Weights of a small image autoencoder: encoder widths [48, 96, 192].
Rows from block 4 of the encoder of a small image autoencoder, named by matrix and row number. Rows with one number belong to one channel. Each number is 500 + 40 x the weight over its row's rms, rounded and kept within 0 to 999. All counts start at 0. Numbers have three digits each.
After each channel's rows are labels from the 100 images, of 14848, where the channel reaches its highest value: "colour at peak" is the nearest of a few named colours to the mean colour under the peak. Only what is clearly more common there than usual is listed. The data: aerial photos of the United States (SatlasPretrain). In brackets: how many of the 100.
# convs1: grouped (6 groups) 3x3 conv, stride 2 (encoder.blocks.4.convs.1.weight, 96x16x3x3, each kernel summed), inputs within the group 0-15
# convs2: expand pointwise conv (encoder.blocks.4.convs.2.weight, 96x96x1x1, transposed), outputs 0-95

convs1.71:479522508574518516545485569518550562517463536458
convs2.71:532412485545541491523405480500484533459514480518467624504465519447454487504478583454482524461475490511461458505475528472551470557568500469502485588496571485529523517490504532540463485452500516515503509441534545499566486558515536491511533479449492504502486521439468428503376476491506466552
colour at peak: black (32)

convs1.63:501475448494490548506538490471425579494536443532
convs2.63:501517515473452469505541425549427503548385585573518457476508567484468451509471519504509448513506503452418476503464434515466473536526476502518520499475550495465492478524512467498475487472517519486527484504510526498473513396461537581505582490495357472491559491509486470504470526478519479451
colour at peak: black (78)

convs1.89:470476463551514576474422541467549542500517514488
convs2.89:496553477539474544486533468530427493570469494496555532484442457431486522551509522400494521542562510538484510466561492559529516530544496521533449560572445528466549454472431550481505600471469494491478521540439488397520523493563471520478512532480483539522467464488549506514459464529516555474
colour at peak: grey (96)

convs1.0:453457487473497535507566487505484487581525566446
convs2.0:447499483479522464522589459449526498468512517454483411569484449622469535529559508511492490477474481475600533514439522506422558477435504561487519475579486516497492522506470466501518517488558510405518470487466515525494513503552473538512434518557466512516460505538480550501492465517487494410
colour at peak: white (47); pink (31)

convs1.54:542557484560456511496539513499506462548426439508
convs2.54:508484509434489435488496534491510570464500500474527511524542535559490475470534454576437437520559499543528485564470496450549508560515504480501535409559495592554468459495511488518580430542480527488526434485501479479506427492505516444546545457512430433501449557465513503547526480508446511546
colour at peak: white (71); pink (26)

convs1.95:527526528461481478622526513511465457479523518470
convs2.95:524534514552621531533495526530522667537495517530498522527497519513521498480521507594515496518503520544519507470514492481530568550538537493557608452465546580529528515571495505534518492514488578509480521455492519503565528531525548492507500526560510557507520490514581502528506523471528509518
colour at peak: black (53); white (46)

convs1.24:543505540458445525481471554435534445472518447483
convs2.24:525503475465461495542549509547477454462484450469490550466571447494459518509502579523503432483502554557553499461464501446539533529504407474414509443512496518510433546483477476495453521477490504545498494578482483467477482525483528501519558603423516582471598475452513535521504495465476542467
colour at peak: grey (89)

convs1.31:459562534552528567450451496481488541493451470522
convs2.31:502448510470535498532463462419475532467499507539500489534512519569449530466628528443450503497499497446504591509540508460551445505540425510498484544513500499466466495415453477559501570510449475453475513449526522476540630545458516516512503504475502434500494481470532508562502484497523535449
colour at peak: grey (92)

convs1.44:462471423499447503483459509541445514462490443447
convs2.44:535539434484524575561550503491522507484541512572581550474521429547449582552562577554544451515528530525566481510499492481551515486572474569503526513467538527491501468557450471555515454514461491520538510541454470533532488595518476507511492509551508506498511464536442449468557512524483445476
colour at peak: grey (96)

convs1.17:451554545514498468539539456537503565576505525490
convs2.17:440530430471493504556485517548510445501443535493494556424435553559499558472426600470510529495540550579517454505501449452495490562586443512493538546533538457560466475535478488494468479485465496537517487475591504488494489505499499503566486485498462580553525525470489456510520494540535532554
colour at peak: black (46)

convs1.9:497514516492527497486418499517581498515538477409
convs2.9:494554481468539565532514514413491532531462518426460553576508454443522524436498466518515516552485476481527475469503489510505462487571495576519573490457501458517417414458541476427503564528448497530486481486507517445554445555473515519501470506447463524431471523487472496524499517489397470545
colour at peak: brown (77)

convs1.7:500526504464487488513486498499613594481474513501
convs2.7:470536459478504548505503474520403467468467543448564531531471495520473503454440479457492466500491443522490472465514488487496468545491519448561513521514543507472477491562460490331525424521484469481536412492557501480546429474519448436521545452482497463457529480494525532460485451486544537461
colour at peak: black (80)

convs1.18:426509492550507453522470492548491563517569471539
convs2.18:498511504414458490519506486477505486581522472462532489452552441512525463467511464545539447516537516502484413547476482485640526614516472499485557525448545466486536481497538522533463472487501475545483560536552508506488490541523538499473537490545422489486463479458460446509481495478457418575
colour at peak: brown (81)

convs1.13:524490493433455561549515511476497541461429470452
convs2.13:559518491507464541466517542524556516523497453503616537507427502494536568551514571558534572542499543570523437438544502503594482479531505493491519482504484487459453493472548473471546510477506419531432484482507467492506469483483503480503573464570480503474539514473541393495514504524470447549
colour at peak: grey (84)

convs1.87:557504510477479504580494440542442481536494436514
convs2.87:492460483493483499561576408501527520522492534450497463525547490488562468552604478510472474490554510588534491553480466447516457509515503533510566502487480500503490513449458465496545558534524531501482540541473510601493496505492466521505391499500507485513505497600562499471490545503622510525
colour at peak: white (70)

convs1.16:491415471495498397498463482509539487536468518473
convs2.16:583554547530465434494511488531533495384486487516529598425443518465534550523519450472530551496465482483477542528470518489513514492498430542465453525491482524528424493511518519490517478526485504494518501472477488466563488501478463487599613535521496516485408526480467527535585511562526496515
colour at peak: brown (87)

convs1.84:531563546510495493418514469509456586522502526500
convs2.84:477516516456471486465563518490485471494506531458517525493443476513510476491475546436438433482466526554445481457598546595487419526500533490564470430574497527522547502502472514471499436479465509484569464522462462418560541493482448522537470507489560495445533484506506525450448487524424565525
colour at peak: white (55); pink (40)

convs1.1:451469479543492533520531566502440516570529549468
convs2.1:557455526531452544488434551460616488494507516422477430534475476438567513501475516538511540491471514467476468460477541502499474465548481501550523498475525558455512502497491535404488489490561472531421487456495391474473463562557529484477430456547491508498519451517471442481500480517492423496
colour at peak: pink (48); white (35)

convs1.14:470487482493505599488479532472448484552528574500
convs2.14:489490544493462502480514475490523467473528538459501425549550481581506480593571472524512500471511493508509502546499560558512448504452519536542431516553493567536552560515462440473585443531520467443447505536494445543447453495508434481499476475509503470547505493535538564474607463529521466452
colour at peak: pink (34)

convs1.11:516447456545448588505509527486541466544535468497
convs2.11:543445558505432453501532493487500525495554503434522436568478503522441543515466427489412432477478483478532450447434516475497531457501505480516510567540481493626502535517482514492510421473548481494479477502525497561479465459563496471448568505503480476561528546439589523489515511531503464512
colour at peak: white (47); pink (40)

convs1.80:511478556496522542498499486468505582584450509543
convs2.80:438441523570515483463510438452534456499497483550502493468464506466556463553509529458529492550453412509450485428619518546497488482545546590502491488532503460512527483431490521525506489524571448454488491514454455470445542547450462479545518518589538469478506457502466488479518478543432474483
colour at peak: white (66); pink (32)

convs1.50:488473539469483506598473495477451562467456464475
convs2.50:489498548477515493484560499452487434507467600480587561486530543505515542525537466473552481483433476412514533497534471511527496500530510456555519538447578462496554508541530506460497433511541465576498433524508539497438492514516511506516548585559493494453503452448573462517520525434442492459
colour at peak: brown (72)

convs1.6:544445503519490538518483511473453455561530586528
convs2.6:527434463521603498465434555481441541490483467406403514483547478544452541431443425585443462482482469456468507488458537466489513477459504524489462555463510491569479484456507472467483524454496502558467477454504487466553483568466507474481551516581522523509503509487479490513460540448520468507
colour at peak: white (47); pink (46)

convs1.56:532564546597505502478506549504476514530472557485
convs2.56:573536505508474449492569507518435477470475437495466504492497466494550428520562512446499473525554450508465475515496569546417489528477502520501525532538428522500483502457423481412510519516521436409511521463545478541555483562480445467507556443517454487515538560507534547477511470461471583467
colour at peak: white (99)

convs1.94:556534519486497452494534444571494558512558457513
convs2.94:470482449481461451482569607507509456462459520484497480508448444475442574492475562523475463440485455613468426516479541487560599482499504521512508473504524567539469532530528484476537455441501522592527510506459458444521455448507486539513511490432456473546475514502523535476512497539479493531
colour at peak: white (87)

convs1.64:520516480462544529529527492494452486551549410556
convs2.64:503487471509469477550486485463498458468523488501428424502492497477514514512499485480451468463522514522509438545462468455542510529588486483540508553542503514587470516447478401469446469525502478496522425465478440520532488444492530470555574419469480593489506554458490442416539445514541441525
colour at peak: white (85)

convs1.47:531526526455474529554457474474516445566535557538
convs2.47:499459569485521511491572520457510463460480532483548474530486463514497475512515495402508517477483471512526489496494535528464532564466472437504451455572477526531531460448499496474515507515511462440433483555464508498450592472450448457514533534442561504406424536547466566559584477525526442483
colour at peak: white (35); pink (28)

convs1.23:454530556466489534497510526478560458439511444441
convs2.23:510487439515487568468413557581498509471505440504516553513499485513448542548476498537547488526504497521454534492490517485496552492535592490556480511554541512462525546523512547498447471390530525545520539458554563493568502491473550461471626469485480535528519493474527454448489486528431469529
colour at peak: pink (62)

convs1.10:521490519579495541532555479425472560521476467514
convs2.10:473456548493502450448603532568513426470494507514553588529521500438440431534459483463477504505514534536500520485596519507635495494482511516477496493477546462440562464473500499438480497502453436582506495509450485505468532522514519444487501534480569467484497459519496542479538490534494442510
colour at peak: white (46)

convs1.43:563508474475481515473558510450514494520570549429
convs2.43:513468466509539493504433566419508539523473439459403435505537501528588471456507478577463491457448472496478504569432539494473480443472487522513535521442486474517439474475399529455502453513538500486482465476504485513514537535543517482481425492593518483484436463495469481476562507468455451474
colour at peak: white (82)

convs1.27:566527527503462539495527540486489460427511438556
convs2.27:540449509498542446473465565474563504482485452420427472515452490525487458438436448597460498476448409495474511508472563539464483481458465535509487444514537527460463504460456527442500471538516513528463568500472436510513512532538480429461512503533589455550495483519499549519472484478435456473
colour at peak: white (78)

convs1.15:505477503487484545487518477417482444562518536576
convs2.15:484505517504545478463528459471499530547502531505481493453446479489469548460442459546463488502507400467580611504507508524430473500504495545520508489538513488488498501529463556477512537565519504523487458484475451498544502545410466581635524520556501495525532480465513497567485477530519563414
colour at peak: pink (29)

convs1.74:564500535562554453479477494478478520474469462423
convs2.74:476517461443451530516511484498552458505457499505580499494534446445479520489526485480522538571452504517510546519498463550500498512551547459538552540491483444495556547549521522382542511507539497472421486526516546491536458530517466539526481643514564475486572468551505457486468516577536498471
colour at peak: brown (67)

convs1.69:437552522463461506429526512475565474547483530525
convs2.69:468477538533504478485503545578448525495495514567455586500447492482518450566506437483525488425497497421536460508555536514509580527510444510518446481508478509452493528481485498524580549530437481585472509542444528521390522496440431495563556475476460480514526497509514444488478517532558510514
colour at peak: white (61); pink (34)

convs1.32:466577510450455472499471571496569519518504460486
convs2.32:531488502566441557483510495480457495446508496582579492511528481499460534496461616451485543536497578524487500452498514521498521526498461479526493539498504481465455504508474501497489381504455451542512469481496487488548588555567537520434553529533552514499594434474562509549517485545478544493
colour at peak: pink (43)

convs1.21:558535534504550521465590467455494448479484511470
convs2.21:538431472496522424506501503431431436461475505459457439553392504530491534495504482526499448509525488546460475546461526446508527469519515507524488531501493498558489485426573503518462534553556477496463528493492482457461530479402450563590566479523490453512477474434549451470562466519482490503
colour at peak: pink (28)

convs1.48:567539514510494529508574513550560428516475497522
convs2.48:507528527492443519540565577496542465510569505471461553437483542448448458467490486493440440493447448574447441515438502516450502567545445485524511415517503493521469530535468547460478508578563474515484437476499473425477467476490486498509497434502485451515453540469540482456508423451493470531
colour at peak: white (100)

convs1.2:481543469496498588476477468533536555517508476422
convs2.2:506580563543499474476523527502450528469517456514505456532552587418512487431449494478497495431535532508510505498481491504480472494448434421516456554526537489559478533601499481433498473453468456504576546515490539555506566467515496456481519483508486488431512531486546559536522535495571427536
colour at peak: black (29)

convs1.37:530481483563469452513576525476492476479556539438
convs2.37:524532484504469556547491488508464492483579522593488468521509503528504534492575463510460609518497534534501448580466517530475533461534561461526479513603448473498464497511466499514509568529440520485470498468504463556621507495505509454528453485467458540469421513535494510434518549489560535512
colour at peak: grey (86)

convs1.26:542510510520438569483537494419532482507497453447
convs2.26:443506496551476547490558525453522420475472492508500407480491477510496463528582490560505469414433470511492519549475497614504496464439517531491475510500513506419507513464494515501578496494499517471497489570464464433424505488505552565506437525495476474503495481541423580487568471527519480450
colour at peak: white (65)

convs1.5:554523492545576447491517467439539554485519479473
convs2.5:472526517501556640443496533506472526578419548513465503477465521515457421493498546528496440481463508481451484506569468503491442468494473503490514469501509474438537499435542482452454601513496497540497501561478511512473497493488504557573462585501506534419505464540474547551485537454486492531
colour at peak: black (38)

convs1.57:552473484443494572500451510520503534496588501540
convs2.57:507473538530515489460453477518552449554480526462466424541519464490551362497500472526483510498509569440461449480489522466570460518501490466507485548492557522495518530494486459427510468474482504469419597567484501566499457474550499474443419523456453511504521464516459454531471521500464427503
colour at peak: brown (77)

convs1.25:464551455492541482526474464472448515415445473483
convs2.25:522456465537472530556584534448504431483505467544538463521424518484502482530491517437503522515457444493482569525568497530465427469602540526468513575506569557458486482481500509504504512468511539470533507537510467454556544473516559538520554578477461493498558472545412424496520507465492533495
colour at peak: grey (98)

convs1.88:547496552514521474550572480526541457475565468469
convs2.88:508430503517519450565543453522605501438469517428499477544509540516512504512456554570524458468531500498490482511451489445540524495499507491440536498432537505535478502517487439500549524565585387503492479529498511477479466497532513554454485558490564566549457525478520499574506438503543428512
colour at peak: white (80)

convs1.20:544509533536453576498538520489540500409500505463
convs2.20:588484488525487485531519521494535467545534484511490480485443485532582471503571485464469503461492508536519491560457583498473435507541479521550495505520471576518441488394462514489529594479560478463462565481473431551512455440531509481428415430496497481481526502537493471509474419484483478514
colour at peak: white (50); pink (47)

convs1.53:437441453468477505498473446492456556502534472560
convs2.53:520452506523534518509454488536511529443388488433501496462565479480541520482459460516532465447470487454484559477491485502453473526509468489497494527492534513481501561461593536565477542556461568571473474433520441477466472491460537558539520552448472527527516540502372534557479449479491522483
colour at peak: brown (70)

convs1.93:575449473437483557538464536535514461538504481518
convs2.93:473582527500471464535562524479495493484499522487543501476503488506524501521473567459502491493538525508551582555457501435471483564551490473544464554479474552584472563538531473499470496541463581538515557510501547514493564506488523547460630478453507513537489524424525496504549529472487581425
colour at peak: pink (41)

convs1.46:498599496476466447519527518452561487460499482458
convs2.46:494495497555507446523504502465500462523487503498547496533485520483427532523467611550579503517481538544508510511500504479472526567507476513478508491513440520452494513440550503484531576502547488527464534481504595459564545580436479517588491591499600517422522437506471475510507477506558518541
colour at peak: pink (43)

convs1.42:524553459504463468489466499447497497513570427440
convs2.42:572505492537515431437397543510528510461485440559458513476469487539482484569597498488517501465522530479548509554424570513548477484494465483432517528494522563545495540518454579531524477437539502456596572504498510457433465520542463508531479512493558510540495459479543488503473496550498493508
colour at peak: pink (51)

convs1.30:521560550456525517511546516451472416510480446489
convs2.30:523476427504484555450465513499419518494440501518428452541489510568529476463498476505492603471476466484484544541528542563495455467505431557514500567531478531425515482461465575516532496525458485495522487443482472458584474534497495510505514471548530484511429501465538581547550540526488589460
colour at peak: pink (43)

convs1.61:562521484534585480491501551539580490517465491504
convs2.61:502578515514448463459500522507555514422505423470534495468493518465459489559500495479449387488538451487480520484527500544444544524487487516499503440478509474478494508546477498421499435524540376503557571511492477496461527491536491439442539537494510463463559468481461414458474467564481491547
colour at peak: white (89)

convs1.90:520488538471487458551450501533502538581426534491
convs2.90:429482482544412484526501469449447449487460546509537491520483436509559520563469504506464440501479503526469491495510510603516523533560500529524581529487531537440506521430494502484494475527566477434533529545434486509445504512513416487494579405567503462533509476466501433444512501555489489518
colour at peak: white (90)

convs1.22:453503491536448476495458487513598574531479492495
convs2.22:503485573539487505573569519539505493543442548483559501540529495498529450508501502461535506486496482471511536553392499459470471505502382454496563603537486480483456500483481518447493484503480503459501470520491452488443446440479475515526538494509449552422526582542481466587542492493555468508
colour at peak: brown (72); black (28)

convs1.29:553470444487482515526513524559531512573572494541
convs2.29:509557559475521473513487532540552476540519488452481528481455546520553423449452525509485521530554564456474451451450487504591453512513511477436538492505559531514523462506488492448489438430500505502571552506468478510449473418551550475396459498488446535434508535559527500485482501510478492584
colour at peak: black (41)

convs1.58:558492459550483473450592480489468487546456498504
convs2.58:500447445515513508565551484473458496453403496576520567468492442496433484473495539453468497518471505502526502554463552449479551519452470538548454528543450522439495463562502527518455510538547524456478516475462504505532524534439478485577587487543501465535432527437500484448501463473426564525
colour at peak: white (85)

convs1.92:505510471423484486476472527559469548504430536557
convs2.92:505500509498427416507535516539483465487489463533491605433455473474467499488496557524478554586529463558506508464521562471507526549580459574522475482505495472449478487526591529509498565473427435550533503496483469479533531549428522524563527501477448451490536478449490423500484468526478533496
colour at peak: pink (49)

convs1.86:483494545440577525574531538542476495550482507490
convs2.86:561459459523443508550544565486545456528513481578551562540441480501501557465500498457492552483440487480496472506518424467482510450512483515519565471435528527500464431496523612499561519482532529486503507449535454509625568479530542497507525484470421531506516460487505499520462502488504576519
colour at peak: pink (48)

convs1.34:558522552458469484475527485423501503580526492463
convs2.34:515523468494476507490556451519543512534569450503458480536480478481543501499543590510484537482513506552573492486457463492449498608405451538494517475485491517476537469550509498526521450497515547436481559511460514505525495463579485533417482519478508481552560497485571572541488494563571589523
colour at peak: white (38); pink (29)