python train.py --encoder_arch="regnet" --model="image autoencoder" --dataset="aerial photos of the United States (SatlasPretrain)" --train_examples=101725 --image_size=48 --crop_scale_min=1 --horizontal_flip=true --translate=0.12 --bottleneck="plain" --downsampling_factor=8 --encoder_norm="batchnorm" --encoder_activation="mish" --encoder_channel_attention="se" --encoder_depths=[4, 4, 4] --encoder_kernel_size=3 --encoder_stem="single" --encoder_widths=[48, 96, 192] --loss="mse" --latent_channels=32 --decoder_norm="groupnorm" --decoder_activation="silu" --decoder_weight_standardization=true --decoder_widths=[64, 64, 128, 256] --decoder_blocks_per_level=1 --decoder_block="basic" --decoder_attention=true --decoder_upsampling="pixel_shuffle" --init="kaiming_normal" --residual_init="none" --optimizer="soap" --beta2=0.999 --learning_rate=0.0031 --beta1=0.9 --shampoo_beta=0.95 --eps=1e-08 --precondition_frequency=25 --max_precond_dim=512 --merge_dims=true --one_sided=false --adamw_lr_other_params=0.0019 --max_steps=4900 --batch_size=512 --epochs=24.7 --lr_schedule="cosine_restarts" --final_lr_fraction=0.05 --warmup_steps=240 --weight_decay=0.2 --adamw_weight_decay_other_params=0.01
Rows from block 4 of the encoder of a small image autoencoder, named by matrix and row number. Rows with one number belong to one channel. Each number is 500 + 40 x the weight over its row's rms, rounded and kept within 0 to 999. All counts start at 0. Numbers have three digits each.
After each channel's rows are labels from the 100 images, of 14848, where the channel reaches its highest value: "place" is the part of the image that holds the peak. Only what is clearly more common there than usual is listed. The data: aerial photos of the United States (SatlasPretrain). In brackets: how many of the 100.
# convs1: grouped (6 groups) 3x3 conv, stride 2 (encoder.blocks.4.convs.1.weight, 96x16x3x3, each kernel summed), inputs within the group 0-15
# convs2: expand pointwise conv (encoder.blocks.4.convs.2.weight, 96x96x1x1, transposed), outputs 0-95

convs1.8:551500496524585466519517494457522506584560483496
convs2.8:518474460501496499393520541546480487582490491523468565500525566459529466538448529470473454439475497535551475486516449466618492570508513488507477510511526511495478501496470476534443439528532509582586558497518499493512453528512482464475592446535450566490488495431518484472507507499513597502
place: bottom right (28)

convs1.33:494458489526563542522520478515557492444487509595
convs2.33:452437487485496519598507479497489431528418550495529428515518501476535513486568508496471474511546492540458534508471555502430485517501549507571579481468513469491508471350493512503483536520506556484512463531524481515431451506464449597528488437453498478498517525552469467420518517479506486500
place: bottom left (40)

convs1.49:528534464560544475517551451468525434550469522531
convs2.49:477423472489472483563414481531519510521494538510515480460471494527481469479494472375535461544503473503470469488499488516537516551534558560525508508482459482456504530432524513503505621467558455508466458479495536534502443576472597557521585513475473457513552461470524489460467467535487479569
place: bottom right (36)

convs1.55:499485489457433568521494473445577527515468491544
convs2.55:475541561523475415516564491416534482484499522442526488464475541488488570487548459568524518521560478542488501499486495464442510522519445540482517510477471501607514477437591450529547481423500438469518501543502481520500542479455462581475525470482553471439490553526504529584567508481502473517
place: top right (37)

convs1.3:461460504498553505513554503482553459533433577511
convs2.3:571480481518552573413385599541518547486481502536467550543529489518508440501454412490546591485449459489520522492543493540478509496526490538481518503482485449514525435501520604520485529455486542514458539469537463452504429505539516506456516522516440535484493493465530486464478475525541546463
place: bottom right (31)

convs1.12:537570461453579439516477488558499522499512509523
convs2.12:498457472487521557527495438491368497495480521522540494500499523488363497496459506516443499498462466441448571561430518465477486483452506507514481514489440461488498462540507508494522502474464527458585494499529522552511475438501515484494454504460491548487563513484491525533511651471544492466
place: bottom right (47)

convs1.66:526428428510501450439545494470543486466489511543
convs2.66:455520487489544538395453500471476506515459535555532458533546474544550443486450489542525539491494457466487528515520533537459447442402550578489518476567476531450529504492511489491586519550481447497487547521505545537515546483526488480489459546508473471559483492529537591452515591531497422511
place: top left (34)

convs1.39:465502566471536455553513519513457456434547515458
convs2.39:453527476490515589491452492541546554520475537505521513538516441542462491497489543480512469527467508503500484483500455538530474469551602555444543577470485508477464548511473523576495570496412481498556498528517527479520503554430552621554428474477503539496445499513432444464485474490530513481
place: bottom left (42)

convs1.73:514510518493540492491477453412505467545468502593
convs2.73:448534539501528510473475505478507550432449526484493421496532450523419565490458511461511453507531505478514506498508529571482515496498483500524516564567519505576525561525465447470489447515485433587542412517520443461496430599469456523521514501533567486524493488454557552493573544475543493486
place: bottom left (27)

convs1.77:479471456555440492475533462517559412518503519480
convs2.77:555449480528576477496580485522526513501456502458448458406507491519491482507490452535466609491455550482482468491538524542465467452416476478532486582505497462522509501490571546538467525444513506553477562458466495487490506525494497484472481567506485518500527505538461601598505584511504465543
place: bottom left (29)

convs1.51:573512461441482520486501466485441494510533559568
convs2.51:502525504593578497570451547459528505503479502494464481643511521523551497479525487574508578478481539536494435504489544489516442510489502512525463537501494503516444520505511487531519509424549506485477528458526507479513459624511565483480430496547534539531546520592514511497466521457556493526
place: top left (46); bottom left (38)

convs1.91:533480495591441504539464516481513513425538466491
convs2.91:517525508460496538462489452454481359457433470525477483469550501500506434475515488498547529451515519495443564458495522460507457411452527469522472499454526505484557509514481492551474480500414556495570535631493507509439522533526558527492496497515480504545470559489495538497528558451504446477
place: bottom right (51)

convs1.83:524409474556539515511479551494484447438524478501
convs2.83:524469601475545531559486456550543500443594478459424463538485577506529524457596474454502477454508518386538445463466498439527497468475463488485484520476478520414487501531493523539464491490460564510467454490459501533497486446471531479555476468495557504499496485469547530521522497505454433456
place: bottom left (39)

convs1.76:461470522536488504510442503611453488460484510467
convs2.76:519511578505519492490485535452464489475414456511446460498528522468550450523518388475515508472539513500452546514512549480500506481467504422537538509496570517561550531486506492547514483465474497481512587530459514618425478461474451446461498538488484477536478528513515558532484536506522378472
place: top right (29)

convs1.81:538413464485524538566470533484482464490548456478
convs2.81:504529501527457504529433467510562495472567516500473507483480501529410508517457531494561484459493508532498464546469496425477516454489494525428564438519485481593401435459513474502452539483446487495485557480546545595481526483538615479511531468490487482471539530532485500472514490502538457591
place: bottom left (32)

convs1.19:407543460530504511471525451549455554509485469498
convs2.19:465558463461518548502469477486513451509568522446545500566570492500497492503569491534486521512457569541530522469502468465497474552503617475508480478521442498477437494523495513560469500501499490456517444536513501538528519492393507509567446504486501492535421469604529547403525569530501526493
place: bottom right (56)

convs1.65:500536492538518492511576508431514520543479431437
convs2.65:517504521521500541522558442476526488426524483557517468533473521538472490606646554567572435518513490479517544538499505464496515545528508480537526537420532539558502579489545495478495512489525467406495472503433493558497563534486524557488472497503495467558569474514505478518507487490486486456
place: top right (32)

convs1.70:521434542506529526510493506573498580511503529432
convs2.70:458448505542482491461512536473492419573485500510543487505481472526560445502564511483504515511517479454448553477557495493469504456490501454504501505459396509492525433482416530556559529492473576459483516437418484497472520444489534569441476491521437501499489497644460483482517489484509463469
place: bottom right (43)

convs1.62:511527495572543447425543512542446484477516537510
convs2.62:508448436504507462501424488457495552514473475531449481519552533519513494393457486598476450443432416449542514472454519505531489490508464566499486545446470546466418475460474527480437461498538485484446482473511465491595535569493524465500548448548487508525526475498514506492487478445435483462
place: top right (42)

convs1.85:523581525578492540513494540493508463450550525465
convs2.85:458471606525608521492504464473541549534485555498486483597565506528537449534530514479520471522479491459620500468582491513494498510533521460503401509501458548552594455503450546548499472493474490502500478532502547494503497536494499506505464548519508545504463413516507476513553464486476448487
place: bottom left (44); bottom right (28)

convs1.28:453473482505528560553469555541506553572488502535
convs2.28:512510565509468477474473526502471513507517494535489510439467535517461488460541463470518588516472405490423524524535499530505440486473522550496478583474484513518536465460567500414495455443479542524523544416526532546526475517587513501490484523461433484464486487585520518487544596456430440509
place: bottom right (53)

convs1.75:506506517433548493508487448534442569527464516438
convs2.75:475547477481494489515510483468543512527401536460518533523535550492491474495520530576508480530555467513491496511491482479533405579501535488468513470549505521496370439531477495459492500521507452449535393532516507556503498492483449590548523501475524474480445547420514512432511503477404481505
place: bottom left (39)

convs1.40:487492485554567540546524493542487536414519451512
convs2.40:506512412439491532526498504510452451408536550575494504525544542504477585500444555495491525472477413427514526484510458479485530533537556476505475546455540528436480508511562451513437478542512476529508488547525533452470531526457480506573535418461442483493430560487459468454484532483486468465
place: bottom left (43)

convs1.59:500499505453452570585452454499506504519451484539
convs2.59:409519532561490475489464500544482393520516553467527450542466590472596537443531546512487473569557478498563464477570520502552510552539568505472500485462518490530547452516509521497476532506493480474504439563441539469462485440472520560492510495487451455531563471483530479471533482503530450547
place: top left (33)

convs1.67:494464468475529583477462528594495463486526527515
convs2.67:499541525486469530494493587486454537517434505516483570541581521529543495501490501496558590513414555537399419489492491479548485466512550487520493531499508491473499430448496515533492459438505534563494489489510459446542517562520502475470479465445460514500395449527520488488579530490433475514
place: bottom right (49)

convs1.79:469496490562520567509459526592466461534498468488
convs2.79:535524507542597537518505499493465554479583452556526562557600516500452562430539506561472529495530585528536451506487507466488489457476488505515514572511497475497547489490505439574492483440497592501504489444516540459480542551474546452500478493438502533502480500489504544504503513441480561577
place: top right (53)

convs1.82:517488451598507482515542497445459478457515488443
convs2.82:521500495546501438427465501506538463510471429513512516550415482483552429520476506551459564483506525532536488472508527453599478546507506481493501535502531500425469442524492490561490531443480510453510576492547524502472466508425487465477449427440548526500436430578510508457469449536527432514
place: top left (34)

convs1.68:486491505542529541518412566465504450472526483443
convs2.68:458451518519538545496505487458526423479531512513519458544493445472507505447533535410529562484514519517532438526475479511473471485467521431482447581503505407512568491442548551496450596460503526508435522484494485493444499488495491516507449483483519475567489515525501578471554505481584419574
place: bottom right (37)

convs1.60:513483547468443530521554545515464545528523586508
convs2.60:477510563531558536455539525531458534500461522427519504585507479499557473469480402561456444479569445491444452464451506511497414454537444514521493547526495536494471475464513453446486466526542470521483503481511442498500463514537482573587484445519436537472450543477460483505579500520529540509
place: bottom right (34)

convs1.36:467484558530556530498499442562469508453477470563
convs2.36:489462578485456435487481481563514413545467556488507452497445492494543496486507493473440589460433521503423464527437499457499506504521445439469541547448546545429535489451485460545512504484511493496511520605486492533468453496496416488503477475545508522509434466502580484516512498478542422500
place: top left (41)

convs1.72:484498511533541536568443478525489573522465540443
convs2.72:461559479468420475586519496470442470422504543416459550500420458548373543497452529450465533515489495474403459502471520512494529508509410516496514457531519513504486475541422456529507512443467502491556517531503480474515514466489529494538484536464492489447446506523501519563479540482535511457
place: top right (35)

convs1.38:510459501529584518447570456535523517444475489497
convs2.38:510545490472532512545456467585500517488431529456493452524596541548537447456521477505448539462479528408518499492449519495485505521495487459506609546472552460531541450485462546495517461480460503452471492505595469554447451531512486435478458539545503574548487515492532459518459455464510441493
place: top left (59)

convs1.45:529483533485539526485460452553481530442512433568
convs2.45:461460533441580518472485516451481504520453478459508646515425446426450492443475467522512551486467453465488522475549575517500520500545440518522518471464515482446497485525525504549505479469436549549537483469497534487447461540466522481508475506468478512474401488452553477543496542475447468433
place: top left (38)

convs1.78:465507521501494514531464511489515575473452508389
convs2.78:527579504491496526558514506491464490601565495524532538506468451496502494516516600521476494537564444570615482483527557447448472561470484482476498502504444481424486456490426483477459491544494484484445544535484523525522540485547539482463491485523451548511564530553472488560471516467481583485
place: top left (63)